Rows from block 13 of the audio encoder of a small audio-text matching model, named by matrix and row number. Rows with one number within an expert belong to one neuron, the router's apart. Each number is 500 + 50 x the weight over its row's rms, rounded and kept within 0 to 999. All counts start at 0. Numbers have three digits each.
Before each expert's rows are labels from the 100 clips, of 14976, where the router gives the expert most weight on average: "responds to" is what is common among them. Only what is clearly more common there than usual is listed. The data: synthesized solo parts of chorales (CocoChorales).
# router: router (encoder.blocks.13.mlp.router.weight, 8x128, trained with AdamW), inputs 0-127
# up: expert up (encoder.blocks.13.mlp.up, 8x64x128), inputs 0-127
# down: expert down (encoder.blocks.13.mlp.down, 8x128x64, transposed), outputs 0-127

# expert 5
responds to: note C5; note D5; trumpet; oboe
router.5:548499526439445501467453464524555528461497427550497549468434463447489535509418454461448525578493508444479486499451481526411519463500569543499582439525441424546493528539597531530471448535499547490470486526493460488569538581450539542582434395551421447460532585507442501542552459460484475465486587507584551538547439526533437586379453470446514502499465428414507437525396432367525535521526
up.7:492488503396570411503399454456427476507484583505477421451482504455480506533413511540465508422536505469571544353592482478455429593451424478531537539489452535470484555483478468475480447565435605444498601444512461475490492453536482481414579512504466452416424487481521574429451523477603483565530521572526483514495500456446440522470482513458472478466455434554539576413526563497493514459458
down.7:533487443516583513483500547569536501422502411561580516492536441603513538503571495458447445421522517552502477586512469555558432459467559594457521482458499439432505454415526435415467482489581562547395465463500580495458431582567418498469517512505490476594482470427465495518483512423435577564544503421453427470562501576447466585510522468498522449492413533535483459461470464511458418489456
up.8:516537497521587482582533458468580506525462518501441408566524507451493493493467537516399557520458505476516539442521510493550458552381443520466524526464574580440474546594566531453547462494561497426554482508500538519480466504549422453537439537489531562506447517518492506557407550446361516502578477454547478507473583445480364420434457380533511464495457405469455465467452534589534531521526
down.8:447423519535426526560495559536577555529511441418527537484501447531497588470518584473552401476574478479506569514611567442463449528491515420504477474514476435617578435468456520472438533492550602568434559463616507386455473536548378468483458517505486520547516510501499509552490501566539448561448497522419519516544536531569463572479565554532538498448542478466526449469467519561547473440451
up.9:505456562424585521487385469452630550536588519475482495421520490512393490568451521486451473417542519535510456461508572560552495492457423495453455481529543544428573494458631531459572467426594519488487546473486545480401450533472534446450488479483441526458551511539440546416509563561539542522539414484612577465533502556490495502466432493577451476584541468524512503478474473504535458521436
down.9:466390499476453530451595414413521500412474430439584491456494507485604497439528505408592492469454484453554436529416523510479576494528383485515483575498584472521463500485458531479576517504487584461442584573493503476420490621514496540509447442474469434519455477454483514477510496477515539492587492553479488594530429497496455532599503552485383568478468492494474563530443543466454540438479
up.10:532517431507550489469496521560452510592602439552503440571482526510505547564484514470507457479538514484431517473455507463403406489482516531571410475580442488558505406509527400493494490498558573533540418493579497534461509458468652522502478519447497474484451493501344541444573550428502502446493491479487462483474603454532504542553446557615524516501489531429564475525420437515535578475558
down.10:401495484488502463562524498353642495441532497485515569471512484563468480474529553513511517486560496498540525433514497507516603522497478460507465463449469466375466499432431577535506420416580478422483484442463522445431491516437424468560482561492556419527494525405539472508557506470473529491562469444476426598507511484422509474418560504430527546477561444487480470385553450547558424486525
up.11:506417516473502474587471449571535460441526483411501517491487519347463424480487568436489492494493420396523523517457475582577487551412455425570454518408518499520445485545501530507439525487411581404590504465553447428465482525542515473464607470541492490454491472431502390546533546500445517469482499475539517524548485509591564597435583460471502478444520476531477490562540504526557588468481
down.11:503460468476446434434530555443534605501435506460589516455492536519585410583497515447460570386511424532457533503524505543425452460543479586424487434549443451449517556505477429501481534486460382492513440502529543513403533472478480495461538601494467592532481500553439526523527511528593559515443595498604453418482485491414559522531462445509404474484568511464529457556571514488536506511534
up.12:417506540592480481485460561549500527483464496422470479554576498593516522507538561534449497521451540539494406462525404529609504560471403503459542550558517517558489483451419423487491505468443472491575582510501583506474512525500464514556512527529458528493404554505551516414538502471517526549528570594455485537388533512421400443583490355476432488476422442533536477516508526486554472584556
down.12:561472447492484464462451532554520417450522525413508458477395555430454537558511582460567433461563500493441530525437489506423556421487496488467442555502496555435512457410521605491573544493521405377422492485468421478501459477493450474510478523449416528537506527481537482538539453558493540470505435568478532504526440477505498500386509505468513444434529600434528590443531411580509540611522
up.13:535511485467482454532471489583442466450499517495562427486471486468368518518505453417470460539449447470410516564481508520454511459448504451500509522472523456480530437472428314555540491585468373543522512479394445443569417466528519454479517495523545515514503443462562453430500513496498465527598553582514439431484505410440539525568447433453557542495477438506509511451601514490492410558519
down.13:574463527536405498383527432505497472524553551538517509533464523540514462515488467490555481442506606511528537455495470480448526493480501511421527508465542445608495514533414550445582466481495534412535485625411555508412457602538447547525536504463472530495576513508516494456521579475516483617542544516378505471435489500363475559524477547489543408430420572468515494427455511547564537484522
up.14:490503538508542511534581420518447594564473522429344525496511465456512519483523500529495609533449539553516459397484499506470494508478441485389489499549493586605505494539442427410469515502473516567497504517515503456545484448508542546573509418473422522548544460532549501498437468495537543415601415534511512432525522500472466440458439469469350483520494440482523450385438537438586500489500
down.14:501422416449414460528401495546530452462529518594505412426491424507444547477538543544539531510564559454487542539442543485462439491418601454499518505425514589512442518407490494495446488491499557510452501447554567460430502492511437437496540490532467539524429462488475469523506480416369443495345563563423428544505500453474541513520564514493561415525471553481466532521439590539538471471504
up.15:502507434517526560537441494452469460543518520488517423495580507505522465459489457526594490459448465518549468459521552531483481420480429476493504461532515578472558538609478424492520478510527413500501512563563509535526533563422500560444524576518535447588479556535391566513403586538539545488544524415516566548448593568470438426543491465522452504648368498487497469571575528513444486452430
down.15:463527512529562467473439632575587579419443476533398516567374503521399545520507528526518482520493441552534463454492522484452556485518573503509459472521440457522409491410544446492507485500492501509546452447540498561474519448483454560480535422411536540445524484403437473616498542557497532503514475538498518535513502473537535538489435581555441406471655470532512588531449487518425476487517
up.16:509567458387526529514448519492453477593411502538566479517428460491498482470558491463476536630499485552455493492610539437448530504562421472483466495498443470469468484483445550518495549447496427471496626473407555487458490439540417560573469557505546564561462523552375502583506510487455483427471503550443461406555508551482551505530515366550543547502538486479487515507589474512487487545603
down.16:527421449652567545546506448538523466544543500449477513436673441467532609428534505517515447525490505439450575572514499467556475523476542524535467484504522524515534627453502536532478406524542567485447495464532485488484598470546614499509518455515509518503490428486470386469487544441457443524549503479444516507511519487586499539482627497520517421532477385515489472532572506519577479463515
up.17:519552506474503445473528545515530475444523527401452531501491482546425439465537473506545566526480572444512463437491557514533512456397536478414579488538558578500517568481586502482455456488471540369433434593528518468446492499565598531510503436507559531530504461540529592481479454537475545569492491544498453505565477456600536525479396553524421448544392473470625484586412526468435534543477
down.17:536557490548461524480525525507612519442527459524538503480422507505472469554551426533509399413458464561570541500551375462484529548574526448501504514468524509499553532434463493501499422427534435524521497498496478574470534520445461482540539551444509425533517513483515410564521541528586429547584458412424502454501516580394524563550535579522532502520460403528420512395584580473462508538601
up.18:482486556533546531448473455518449453465496495549519557478455581478519517417519481510476448555590549570547504498475478493624480558567478526538491459523450528481545468523463481392523525434544480466485516589530500484416442489456582468488429458492530536579404601515480492536514561558608528436446497484483557527505520522541499458500578480511604368534496496433614601519546581618497437514491
down.18:502557534404496543478535547508477472527522529534504483424402454427511492510464525596454523452436452455429534486460479463469563548528412525486500442597532542452496466495524640535505443542546436505540529396430478480536502445517435447435529390400450510494402451428526536508446479527504467539533427494523524528496387530528549449531499579527461409462434507458427467516408463455396474491476

# expert 3
responds to: tuba; note G#3; note A3; note A#3
router.3:469527505564489425413484427504601506476526437477474465474476429437514441381449586574464602492484528443391444506455499500475474510487510493514513465511568413538481490622514488504464469470570488407518384410426525543419524492459571569589429472489427531480501547508490464437569550486460505518498531490560499509502438535490511559446529468536465421572558378511466458502568493447514551465490
up.4:608564422594460443562565461497478570467546422455532550445503563576431517504523383476472533504565480451476525488542520478500587497572494520417490496465489488575485469486545542308449469424541543533482430491528573404508537524468398494501530517490518492528484586467457491432488477481447483442553546519543498488490437447535519532525448501370491422480500521491507478474468556426555561568486
down.4:468464532493467572516440489548472492534472552516522465548451502508363509470531503538366396472560580586512441469521461613475442486463481541469501503517567484548556503456462475530430472450549518539484514483508512507557468575476460571604460529560526462505493461579601531477447563571632519530558436513444524492379549523569500518466531533633532461463512471489484471524433551415508552522475
up.5:444546433504495507507600500545482510470532506458542552478510503557453491581620425508505526472514508521528505482481584472483445385545494462548575590550471549579562472523533522471498560450532463592503514513523513619599478602574593442506449530486478628480517392535498487513605565537494549460456492447541498483558548530516538556515513542562485561588489450491510580482481510554588502496586
down.5:576594495501578567555529471532437505486376466602491519548472483558591458465463438445506489518566561561484489443529515535491565559507404591472401418491493496460406461437507413533488492565485423485506546486474478419505487464407474566523489503563500558555505505453525492504434483484476474476531522561559527495429479480523558451454520499497573491398613492593435521481552517496386481438541
up.6:444443448464462552439502579555531507553500449426503485453535536535486448531477490493459459632472511448478408543478536468534529473503420592542475602449606475451472507447523455552529520444451482447436551535491502525475525556532504551495537467539542496465553372494447429457492521435526493557513436450489470395550523444475608444396519541500507520453486523535655536522428471592467511481563
down.6:515501544544536509519524375510394473427435523521559558515468506448519516419435452473543479585533402521463566462449562454542454564494426510588522464520495536438431590543635425458409516548505567478572540421454489477463533504471485553574491553562470492516483569483421490553505525494545529481484466569474550517531592536574473551488419518530560538482503522529473499504569505477518588618447
up.7:587487429464440558513520522556557496555510536517591450547426500496495581580477409443461505472546480517515495416502503408530451462501508520486526458481416487431498514513474496492505482421539464514521502453552423530513586550523550423516513437557504438647514465499485486498529483575493450546557466557531504565506543321457464591431484557523441417466561481519475443469485606494481402489564
down.7:469462471500454483451498519491479470488527412465481592456568492517550516473447552503506493586440533560519494514515501520420538506615592544456487507490597485478503440517432411485556469535485485453603487582451491498546550484510456491537486494414467579413528378454493443491475576488458452580512574455599465494362484519522536423584419398464522557537510503492465559494576555515426510571495
up.8:485365504522437602476409454488480517584549474513499523382494524541441455608509561472417563452522437448497541583488555477570473451443591369467529504480623457502503482504513504519585475549502521518432537522408452453527495531511475539427528509521569522468594448532548534525476521548473511563529557481466475529582502489448521544462574423509555469365507489502491532461517516478464504476565
down.8:525484361549537521512464483435429458507559444508554545501484440492452499474540442590509500470497562527533548499457521440560516429540429479607501452462509533499460547492576506499449568380461492482472417452556520522436461522584490479548521514409558541534536465544445511426530445589469562595475541529503478536406512476602448534525491463426433520482472566473434458577483538540485543472354
up.9:443511531503545506493440526637497538530505563517574536457514478551509500469498514510516493507506452382511473493594506504464559519441482379438449519479431461527420601454463471484504529437502528506497461456531559490419518510527495453494512510392539571559433464490516573490451484454550457356582509408521392544422523529517491552508465460444479582459503344502461574449449523561512494482457
down.9:482532440549490526442559530510471485439482426430525455524532486449531577569479474444483454414508468572559510468567416446487442596566432615389505510545484547520477481531381499531471505552520563494521433527578467496517431463520451596430624490498471536514533459574528428563527561540522541443515475522516581526465567460527560468490496471508548464426556522501507360479503532485537556587535
up.10:469467498470463477506451424483446391452479468468490520385465554481434569531511502515510538498448446484572503583546431460505496566550440491541478534551540586549463545487557439421516519512499527445500551486560435558474399499469562583538565526521539498498452501551532451496525454528552577534406453655476605435529412534512491537508516409433504509582541560492556555476508541483466521628482
down.10:540513612563457575538456515529507523545457537451522490484474430525543519421497465587359489563446502572440542510515503458446465432567496397557535498516560590490516463497502533557376492533421523537557407510527538497508506470535526464564544545557456567449506537459568476528433515462528452444511493558486520468522457556469455450446413503524426457502350519479554546532451593488589450474525
up.11:595573479616474499443559484513503515543449495467471479571503541494433530537464541478516424453457568509618530485539525497527527483506496484476507483550582594566534515493511499511475559567517531498449572457459455474473539466467528531636522515522485506561424507515512576424396430500476428561503531666573555498535492439505526450479544470436461565457464405504511563454374481512404497462520
down.11:441502606500570568503469476548521478454482563484532575429605496499535511533464482462448422572540568605500530534557512533515549518563407460581479461454551473531465481524514541423452464504462520476499533455374533479507483605496485503474507534461452431546349522498460477515520504532521496548480495515506399479468486541474443445505462496541466462419445542453538435591627500420576573522418
up.12:524552437465475562437459482544450607552469509483485514558556518501500609526458504521628569478458479502538459524511585522492543492617529553565468449503485558477488553492499499521567460632558582500484496550484562483496442439462552512553518492525519433565505453537492535538455459492601599507471584434504392501494506454509563534491460407407493474399477377542507442476447567487550522518469
down.12:420579458565514524442526514490581450428533424471456460466548441566571357480518533481402421495485520554464531489452452438450487474472485480486488513484529575541468516492425502440407587413500503531436482497472407490475492507605418487422437545444426494536502556497510426462492500489494558465502429439536488491417534396545434499488485473498464579484525555446502516454465551568528587484387
up.13:524523528486533468463527593510561493557548449460415508552458462435481458503547492526449511392469485545532517404535507586539481494463417466482528457489438490452452558483582436449520457515486528478508606499545503557550455494516478432500485536469443454533544419472576431561496479546457367515596444607487482523593598413550573458520464435408503495508527546504518490611439567522458467448547
down.13:505530513474484414508493387574548547534504542487434581540505494426479482470472501481562539491563557422476498569558541434491439546561450502434606516520444567509562447479425515451527533539542516524597483501483486503587572584528510454476474438447545499458484469632513477458515521447451603581522549392450560485392556479392500508469500512541530590469566477478545534474602551523481500525511
up.14:503556470475545503580438572513415436507517424437548539386497469488494514433517462489583557474529506522534439490536455437497503519499534523567531493529528587567484505450495496495498450557523496482457473422468439533530529458505441500493554492471402462483523508440566471473459469528456537535539407545542556440507556561383491506429425459445577588627535455506475527411558500561523341596530
down.14:488516534444438340407416516489452473364525447483468473519574535463507448507491487436412525504490551511482533497537428487508519439478528523469514509498503480470499471540430578437493548439472482514526468579499479481486543517507543464478450447476485587502568572493508536524488361420546481381592515547455525519398465582573481445497555442429417387500500479467497483514589485465574498518448
up.15:488552432590557463555465552523489577500495457419477575459487448564459427481481388394372507458535482484455519569536439508511474532597505474485386516474469538543542462452537479451507494558507559524482570399568484471496489500519482565503441536430562539499543457490585420526531524468424572510486541563555480492487451569622546467608446486472448492514463416506434500529403476499479494482463
down.15:557531604581487548551563437575462470475522474472445430537526486420514482518502526543512446516497439529571470492524566470536466506509491500477556494485455468516523559475621531426474486502622523599538468509602480469452503506505445505549518473365419415501431521486428509533486465463557460496524579468377570441522498514547458473500477494645537596501533528455487415477544583504509593519500

# expert 7
responds to: note D4; clarinet; note F5; note C4
router.7:505555515449492455468524478498581529569578439577501482435507439525524537544482498499464519514531574461486451432426549522440487452610518449492474466488476469576460340568454549515461507599547556545528447510476507512540499458451579485508466390567476471572489491565514606470573454459497510576440522486410541579399407501439489509495537492492537512442605548438506500465548455503425510490419
up.8:449432494530519562552550389411545438536404549453462407497547461448478444541561522458555408513480490461475474520503501588544531480492541477482476557512553470505593463485506461462508521485476559510481544533476459621535472488481457511516495549564455597503437536507447465514530432400542473549573470607443503592537536491553523424545474449465498491579518366572421510521579408545462537472470
down.8:496533543506473470493522558561540555546529518391479473484553575455460447465491447534469506467471469449502564492550449519487508521526527459629472517386398499494441491472554462458436442541534452525504457499544471462469568447460518468405581538392455491556592508510527478429432484545539529506538564504489539550495420560589483610420538504469557598485457592487495442412561464559487462603457
up.9:515508520566498471498478520458474493460515426513583451434475432436543579447600451442534454543557492482495545453485441458488477514519504567497533404534550410528553504504472559513516593547484482485499471497568470478529465449525451536561547502539488425505512497477472422514393511408527529517506418483412406495483510466462608455519534489440625539643409452556585580442530484525403546496465
down.9:516539481444451540495462548499502548579469582514548556495596519518499536528600421564432464441445490563473509574544524529625573505612468476425484439578555492443485482559492432518522467411496465425567476478375485477435534548487497510489507467554559515449660547519476557508512502511538561492519576447496588468544515514507477545593514457526425480582503519456529457527513471523472402466493
up.10:576505543505551521492441516466571522424520503572486516546532420456477513505461514533434494501433526495572515531523533601503479492439511543503549536488394452531467502410458521541464460481434494450442541581550490451512610516461523460529431307477509540486528445484556466486456386596514533582470549502543468478421454456530521499457600397464532503421464407589490501429537469545494467490494
down.10:431519531522446586541502399561500460494555470475495455506514501456444480518576481558491534445480459530510490518472536552556465442459480436516461461557513600474485446483621501459474483449546400615534465505451544493510519573483569528484475572489477466471563550561415483507523470410472508513506573558419469545495579433508486419611471552379488466480524575510538405615501516497524556618511
up.11:584543585448464503566546562471457525554490512584476423467493538471527471514529439466494628489505522465543590521539439398515579525480440494532472531527549559503462428508511454497467493539495481436589506513393444461491470424563422479467472478533428477553399525580550517509435377503482515458391434495522422518514494620509494543502482475465601467505540493468529515475509526386473527533594
down.11:331524510527469544501485447444542507497416379514487502518509503516446508513459506478496477509573449485536436567466502542491448533512440519546531482553478516502485537427418479396366468505502544523470491533568415465524494427492506502600434521409423451446450490469428508386484528413455452488536498530401525427542445478507566479561494495521375507501550489544515521597479482520556458455416
up.12:497589529418456490495510524474547443611459528578491575532527514535576504471451472490523508563524544490599559460500495459520513483656581475473543465501486512414539495458504499379488502387496444443518481430558525450452449551441529455545472526477474525510511508477495534418494539409387577420589470503443483491573546534464419423510452466411435465592523524520549440483557491508444516500465
down.12:471449518555558583594499532562514540501482447449457535484496424500448493443558487555541436488497561433430560619527506486509526558444452468513483578546511493462457499588555490558502465564455458499510602605551448482473565490510396546509456498490468525478564447517495519470467536532429566540561508536454462416451439511434527607434508467531482489513491516500434603534376603470526509599437
up.13:532533544501567591469456499551551524482512499498378416434473505558450538592576509517495510452430553511519503501456522378519531508457579536648496553464462475496573463455496554498453528516562490516544455532571544509588473524531481412476468577495476523485391463472407425428472547535481477446467381530392491565531592494462468543540539554509470527529504442535505552497537457439429515495429
down.13:424441466569383479513605486597480430511436503446417524573497468527453538468474505485503416468458487468512473477493578545570558544573460461510482460540524484524362482526440440526451489483442534455515461544512499491554472495527489528509408468460554519457481499468522416559454432514469494499533507502510566448449369425473548499550407415483493476552531436452478481554429512618509392583546
up.14:551502443578531574445628431501440486516482479519458469462435496484487473552534492527504466468478451556548433480406586538446512489512504489529562437481507491461516560443476517513402590529583507558503463503596598546559526487401467525528461437510470474437479529524520575421439558490367501549496570541446524500569537473540507465562481501523496477388422552606525508544480531500426516382532
down.14:481579502496484606584408447492513466490491453460602599400440485465473486483423518526504529425519432477508613507530532474569549543455483455414411571427402547554487450569518469548541502437493470497537484565519440474498528644582473461504539536507546455502505463490420417432460421497559508441492532518492515576465528479420506513559503445451467525479560504444541489513545493436567523568537
up.15:471474519508554483492446483584413599509570390475518520484380530472481514491545568588455584498574509444479500494500518537507545439545533522542490467454545485552500626580482468430502541555566556555470460474503407495529500531524578442534550543582530414416574524540485506477433505534444531522513460542559397511534469568475432501424550457486448493514549544623574526530481541567513532451430
down.15:457406513423425478458521532562550518491484472415498596641526383526520516402474429447467498592571470615445454557586491513472531484563442548437523506529391514509564499502526530526545548494466471432559489408511460503442555552487421513542439585423440499453483517520519535518558503511598465520477520560474495596540503473485527514548476469446589518502410518445489472468460548513548483496477
up.16:597502447486443509491510522479490419478596543516477464526553481565525514538357497425404477540515480551525456420465522526601544466477420556469495522496498535492534450407478582493568462520505555480463631514491524538619548460498515461569524541489530572504551488440559464543583428556473551581500512499563469553567519499511520420557573551415508535470468533541571533513378495515580485506468
down.16:502564583541600551422367441582489479431572480507513498484506594423442508524581545551541444429476404566470464608499451494519506499406549445527468504463498489509500539448434529546372470446507490530477415497495500442549492557585580531475472450604480476464515522522508539572460425460491486525476536497445534509537577482514465516553567444455490394482396504468516519448476446481460519532492
up.17:503463523541513537531457441522469477500388521383526526502445603494528468586532537540519443520389502435456516422471574534415545456437540439529507431537378575464528471479538536371363594435436510471509575496517439529514519501538414471481438484523514440479490530521483453558497445497437519515497553480426515538556566521543443506514445532475501460528404537483505454558477538464398541502502
down.17:555449530492460445475474510497497447524460457512502567441454509472405473435520550567503490485453532503505544345593481471498485546561444507538493520329525449555587514427604487541555465497469515483503498428485556534467563525565475480556550526497489446545485544462555511513537444528484526386498535594497555481516383482583604478474524578506482501496477498493450470501559531557459532632585
up.18:461482491467487446566479490561411467498550492544539439573490498465580472568413580536464533526498458470495499493604463509547478541442414407529508492510496522490552476560544449579431523511437482568493498502540439454545409595532464525477483371600519483408494447500609502500472459461589426426533515505533409520435557561438440511558495561465555539393514467528511562539572491493536433528496
down.18:543480552433476582432405445447558412455502463546540556457475398479371523491548477468406501468524476552434508524474539514481468498478450584495519556479542473464506440408508610501565444479531482573480549500482444562470471434518505531504536541389426595532531489504512442503494585451509542411547448530563453575449571495406484556410492575487569510519476547531529521446458554494570532514462
up.19:525572543521484550498541512557536473572521458562464528482552531567453431505443429492463581465461451509489494483582578584557485570469473559655552545468517500483459454518576559447476547529523456513502541574508520597486499530407464489496538495475602461529554608469493491651482459471511489536592504476566524456468535498500565545568498466551492452483552495509576581432441528400509505426564
down.19:494487488535606460457465504455529456507500468552515609502546517457452476621539614510456567432474499513490470471441462536588525532526599560510484465495450446535460483549419570549527474521481460493574441431571504475408496475525511468506384480583567499470471443504520426499461538458471456414418464422502493547561507422495478513592480469361495567544534465473475425463551496605507469520450

# expert 2
responds to: trombone; note G4; note G#4; note F4
router.2:531471501385510551404476508518520524478534408528439487528450448440578529452426559511454544507428508518412552549529542517498522504610576443532500561391550422464552487505547518463495448471556530435462531465408458576549479509458572514387452446517494501492534549565449550475450604396487472457517581459465487560502519461506499460461439491410461529543503443483424467558488420428533518546437
up.7:572474434559519550571507584543485477506572517450584512510509484475514358471484510524584501495517473440510356510484508537496542395481452459465561470450536501484490441488492541491483583426526434597379467450546488574604494544464453511495484476518482580488559511422500496441498474593497484510503464516524491386464491463474430554536491511502416439440540483518467523418492451432634438467515
down.7:440454481559566485481431447523498499501441573525408509501517504506493577552507553513411533492586527442602589491440479523489473491513556581569585406461514531583521457545488477515507436566467445464515452548526481559408589511628467518488556526484476453539432592439549550485488500592525542449488511499532496500453436403509517515457494458534516524450417405570547502580469599469443540444461
up.8:406609434567414541541418530466525525505508560462494466458442602541521517535571455496466501501568448450553495520418554460484500506516463509545452508452487451592464490565535457470457542558518550511504539478504477570472559632501496632476597528508542575451542508403590546448573458541471515535452508395441447562547596499472502474508510436503441570485478528502538490558424550520461545509449
down.8:587393506532554527507556528522495464576485511542506581487539422391493510495533450514524544523488415521486565500509529611516471477591501542459506457436546462498477495473552444508464486544521428602537569449496401467495532534390381508454467546450494466535429426538509508611451572549526509607590462537467470550551441511482492507414558564516565525486579498514518431474464563519406494495517
up.9:437421486553525481512515436495563403337545531507479538512482491525474546508476585485421496458374415436516473522482445490531538463567451519509464498532514453646501536493516467499432486520532514485521572476551539460537483468436536475531534450504536575546449545564494508425512556529467437484574542553543367477542504460594535494422523564516530408551552471470586431426481511499534421556518
down.9:410569504553516497510471525467516494503534509456554481461427423492502489482564476430508521555600500462489507513545548424519538434468510477352519469588537496506410482450446462510463410451437450478536452526454452420455389546447494546491492517450372447446540504452521550581578431461545528461497523450495460448562498443379522560494544440520452486407501503508540515496533501392471618511483
up.10:533478498471514503558549495562450572471486409507504532450452495566518585528510528570553516459442489474486588485502541479528457394464487440542453459420488502421536544511466567460488357495491482493492486565565540545509391559509579502565444500461403503534601419539447516522507447491451600529388450455481536511578554496478525426403515540567506478518460450485586468447526524515574583496578
down.10:514493450395431527422510422467475489537523473589537491482458398458492448526533462504460520505436607506521439469487466420470583520577516524522435542487417544515459562523485553479501549488391511524493492478476563471521459506405451472451600542422539505460543425498473482441492482486585503510590504508556452537596480513458484644520488486464511537414477471403534548493439486520478397413404
up.11:372493439483579433401603486568446589582486497446441527489480496469534594569573482530519483583524465481553518575537443529510591528567516486596493535442536459506458527497516461572460474613469495568619482545508408568445496482505546445476563604580511543473478489476489438455503556486467526461528465547485494494503473536470464523456609553482474419561573522516416533508528480507513518493466
down.11:474331524549486512490505466408586414547548469553505563520498403529468452518494488475553553530547494499580516455547467459553458432498494541501448452485566423425510565415551482470576500465521506507530519561557382555407555448512503486542497479481478570500476502475572476374403491419561522551502593558488529464570496508478475551425475493554568443498528512479500486464466461550518601568536
up.12:496456513635501554579487473430497467521477626417419548419496495488469488550454505509487542531459525360538462457484658482450448454486440463524493544514516464531401474508577493462519526535497512451530428511572556517527509486422463517529480523415522591540536511503500544433501479549506605501445604549497452440503529534440432492537465470509552550436471607534508586518525479463506509408491
down.12:535641466478549454485483546585413521478423464420421504519544532473465608527526525544571577498514481508511556464449509581455440526422528524566483459353557508570537465456552444467474514549596484519488498451480582502393546576576541575508515429496455494472489491516545448556532521506506548475624541519473513465578549504499587571549523558498535509483554480515504503396517508544546555528496
up.13:474468611473560503475474563573482556501533557543452489558555504466422477509503456608527512445458438500513565445503458553556497642516569483475558463527476541544428482499562463582492527558437523447479498519495589471495422579464489504521468582590509478573540499445469603535437548481500485537541502534549523385542449510606538478451502489418493411490502624473455427513566486548540551464488
down.13:445509521485467472508458466407498427484475421492519489503500572563598467445539477467497533565550574493453390533511561472565508395534435550472479515427508473546530485475577538541398471477623469531598490608480399538411486494538411536574452492535545518497539490533572507468499541445450554469412534534512507470493449463539421551486510551527541506544476498569378458429506501532562440549440
up.14:469500529508447610425481517539501582510524450453576580398536490560488490507507432546467414457533471554529581506416433463488592438539541573512529579483542364485536509508474452552553480521535431479545559594524532559510549566545526450491485582484471558489536552410475466563465363501590493389449499553503524446480465537543512589490492479487509480487528490491488529499484486555579539446582
down.14:502546554477443536503472589498322509585518508458578379427464534482544461531521538496459488517547493524530481501548493416532517485583478603523461406440524564477453506420500489442465460427509518511462523493474349496554531431501588506503474559558530497414545464569500416446496565502488464557444533529496549464466541433453422447426456471534561543485578555486516465478486485557466524547446
up.15:410547545479562510526503461459449572546514498513497461586482432437406492470503554476459513505412504487483511521578482402536474464505561461631497461515500566429480579533543534441547466491531479503414430497492565475523486526500497562641440485530388529517457471433484512478453378452419504461479491506439406554385467429524479567461544461535495516584527544495453444525525584547443495529454
down.15:480464419431490465439598506527549450495586493424602611513608517420516586499459514534542546498531476505486502518471465491539462528553497612414516534493604463532548489500497538495516577596464523470507446545506492447449575470464510490404486445433514529567559491569466577452515511447540539471456376572480564546457515639533455482516532523478554552480474544499410489542496461531544460551526
up.16:531588512508487613435530503534462482431544519524579548480524513594439440535522449568511427566519617495501502512448447488523501546406461440444484469421529462443539519502472507518487474524493362520562415565587565566556444478503481511519547399453472455497558473424524569540525461564518435526444442494528558527548497489468592475495462463595434446605437529486471447483496520534422431530521
down.16:512470491519521543429538428465590392521442506447512395440482452446562496491565596481407448463457421541543516575478515550505429504512512490571416546518481449428491507459460458479409482471484519479459544510463533496475493506533488443501488559552474453430536412358514498512520484550481433413509520419624476527401481527598524535508461514431495461520573520446445530582466514450556514484402
up.17:511482534502586420539512508468410454499452460487462588496587559514478601442507472559530544484426540519473500405544472570519514522491456549504443562508546445483590477498458508488538482463500509423466504558539476609625552429559515494509558496496559525598450564426516591442463512472591535498510530544515614466437550546445544561504549410533521479501513574450521472453502490512495352510440
down.17:539448522446458514418457463374510473524463523499519537476465472554530516427484504453469574469455554543423499599415555473425482621507461484401462523478516555567418467392507458490473568562452485441462562542443510464451445410511564456522416483482438534470504439483490500540512478417501474429513585497505434532417499462478428529460467487494418502470468395490578443579494567476438549460547
up.18:482498469565519482569484433524499359478467538502514534402479486432453534470450601487511548497451433477483506524490458527489567527482531504565557413449611517541472501542489450412542500531459590468504424534522474480613438477430536515577448400513447517534509427423533598422578408549573476510481558532454521493478415533486465542531613422521509528456515469585484478507515495552463562447524
down.18:509481416545490573516476515519440535475573454416590526486525496584550571572503413468439374504582608417464515489460617468528526469449443552558392520446422482514449464417497530477471534485543507531557399476550455461464505460482470590499538524479527467409515584588527437478562602548466535475539487496572511560409534493503470523464531505494486462501463481513435548538519518467550533484437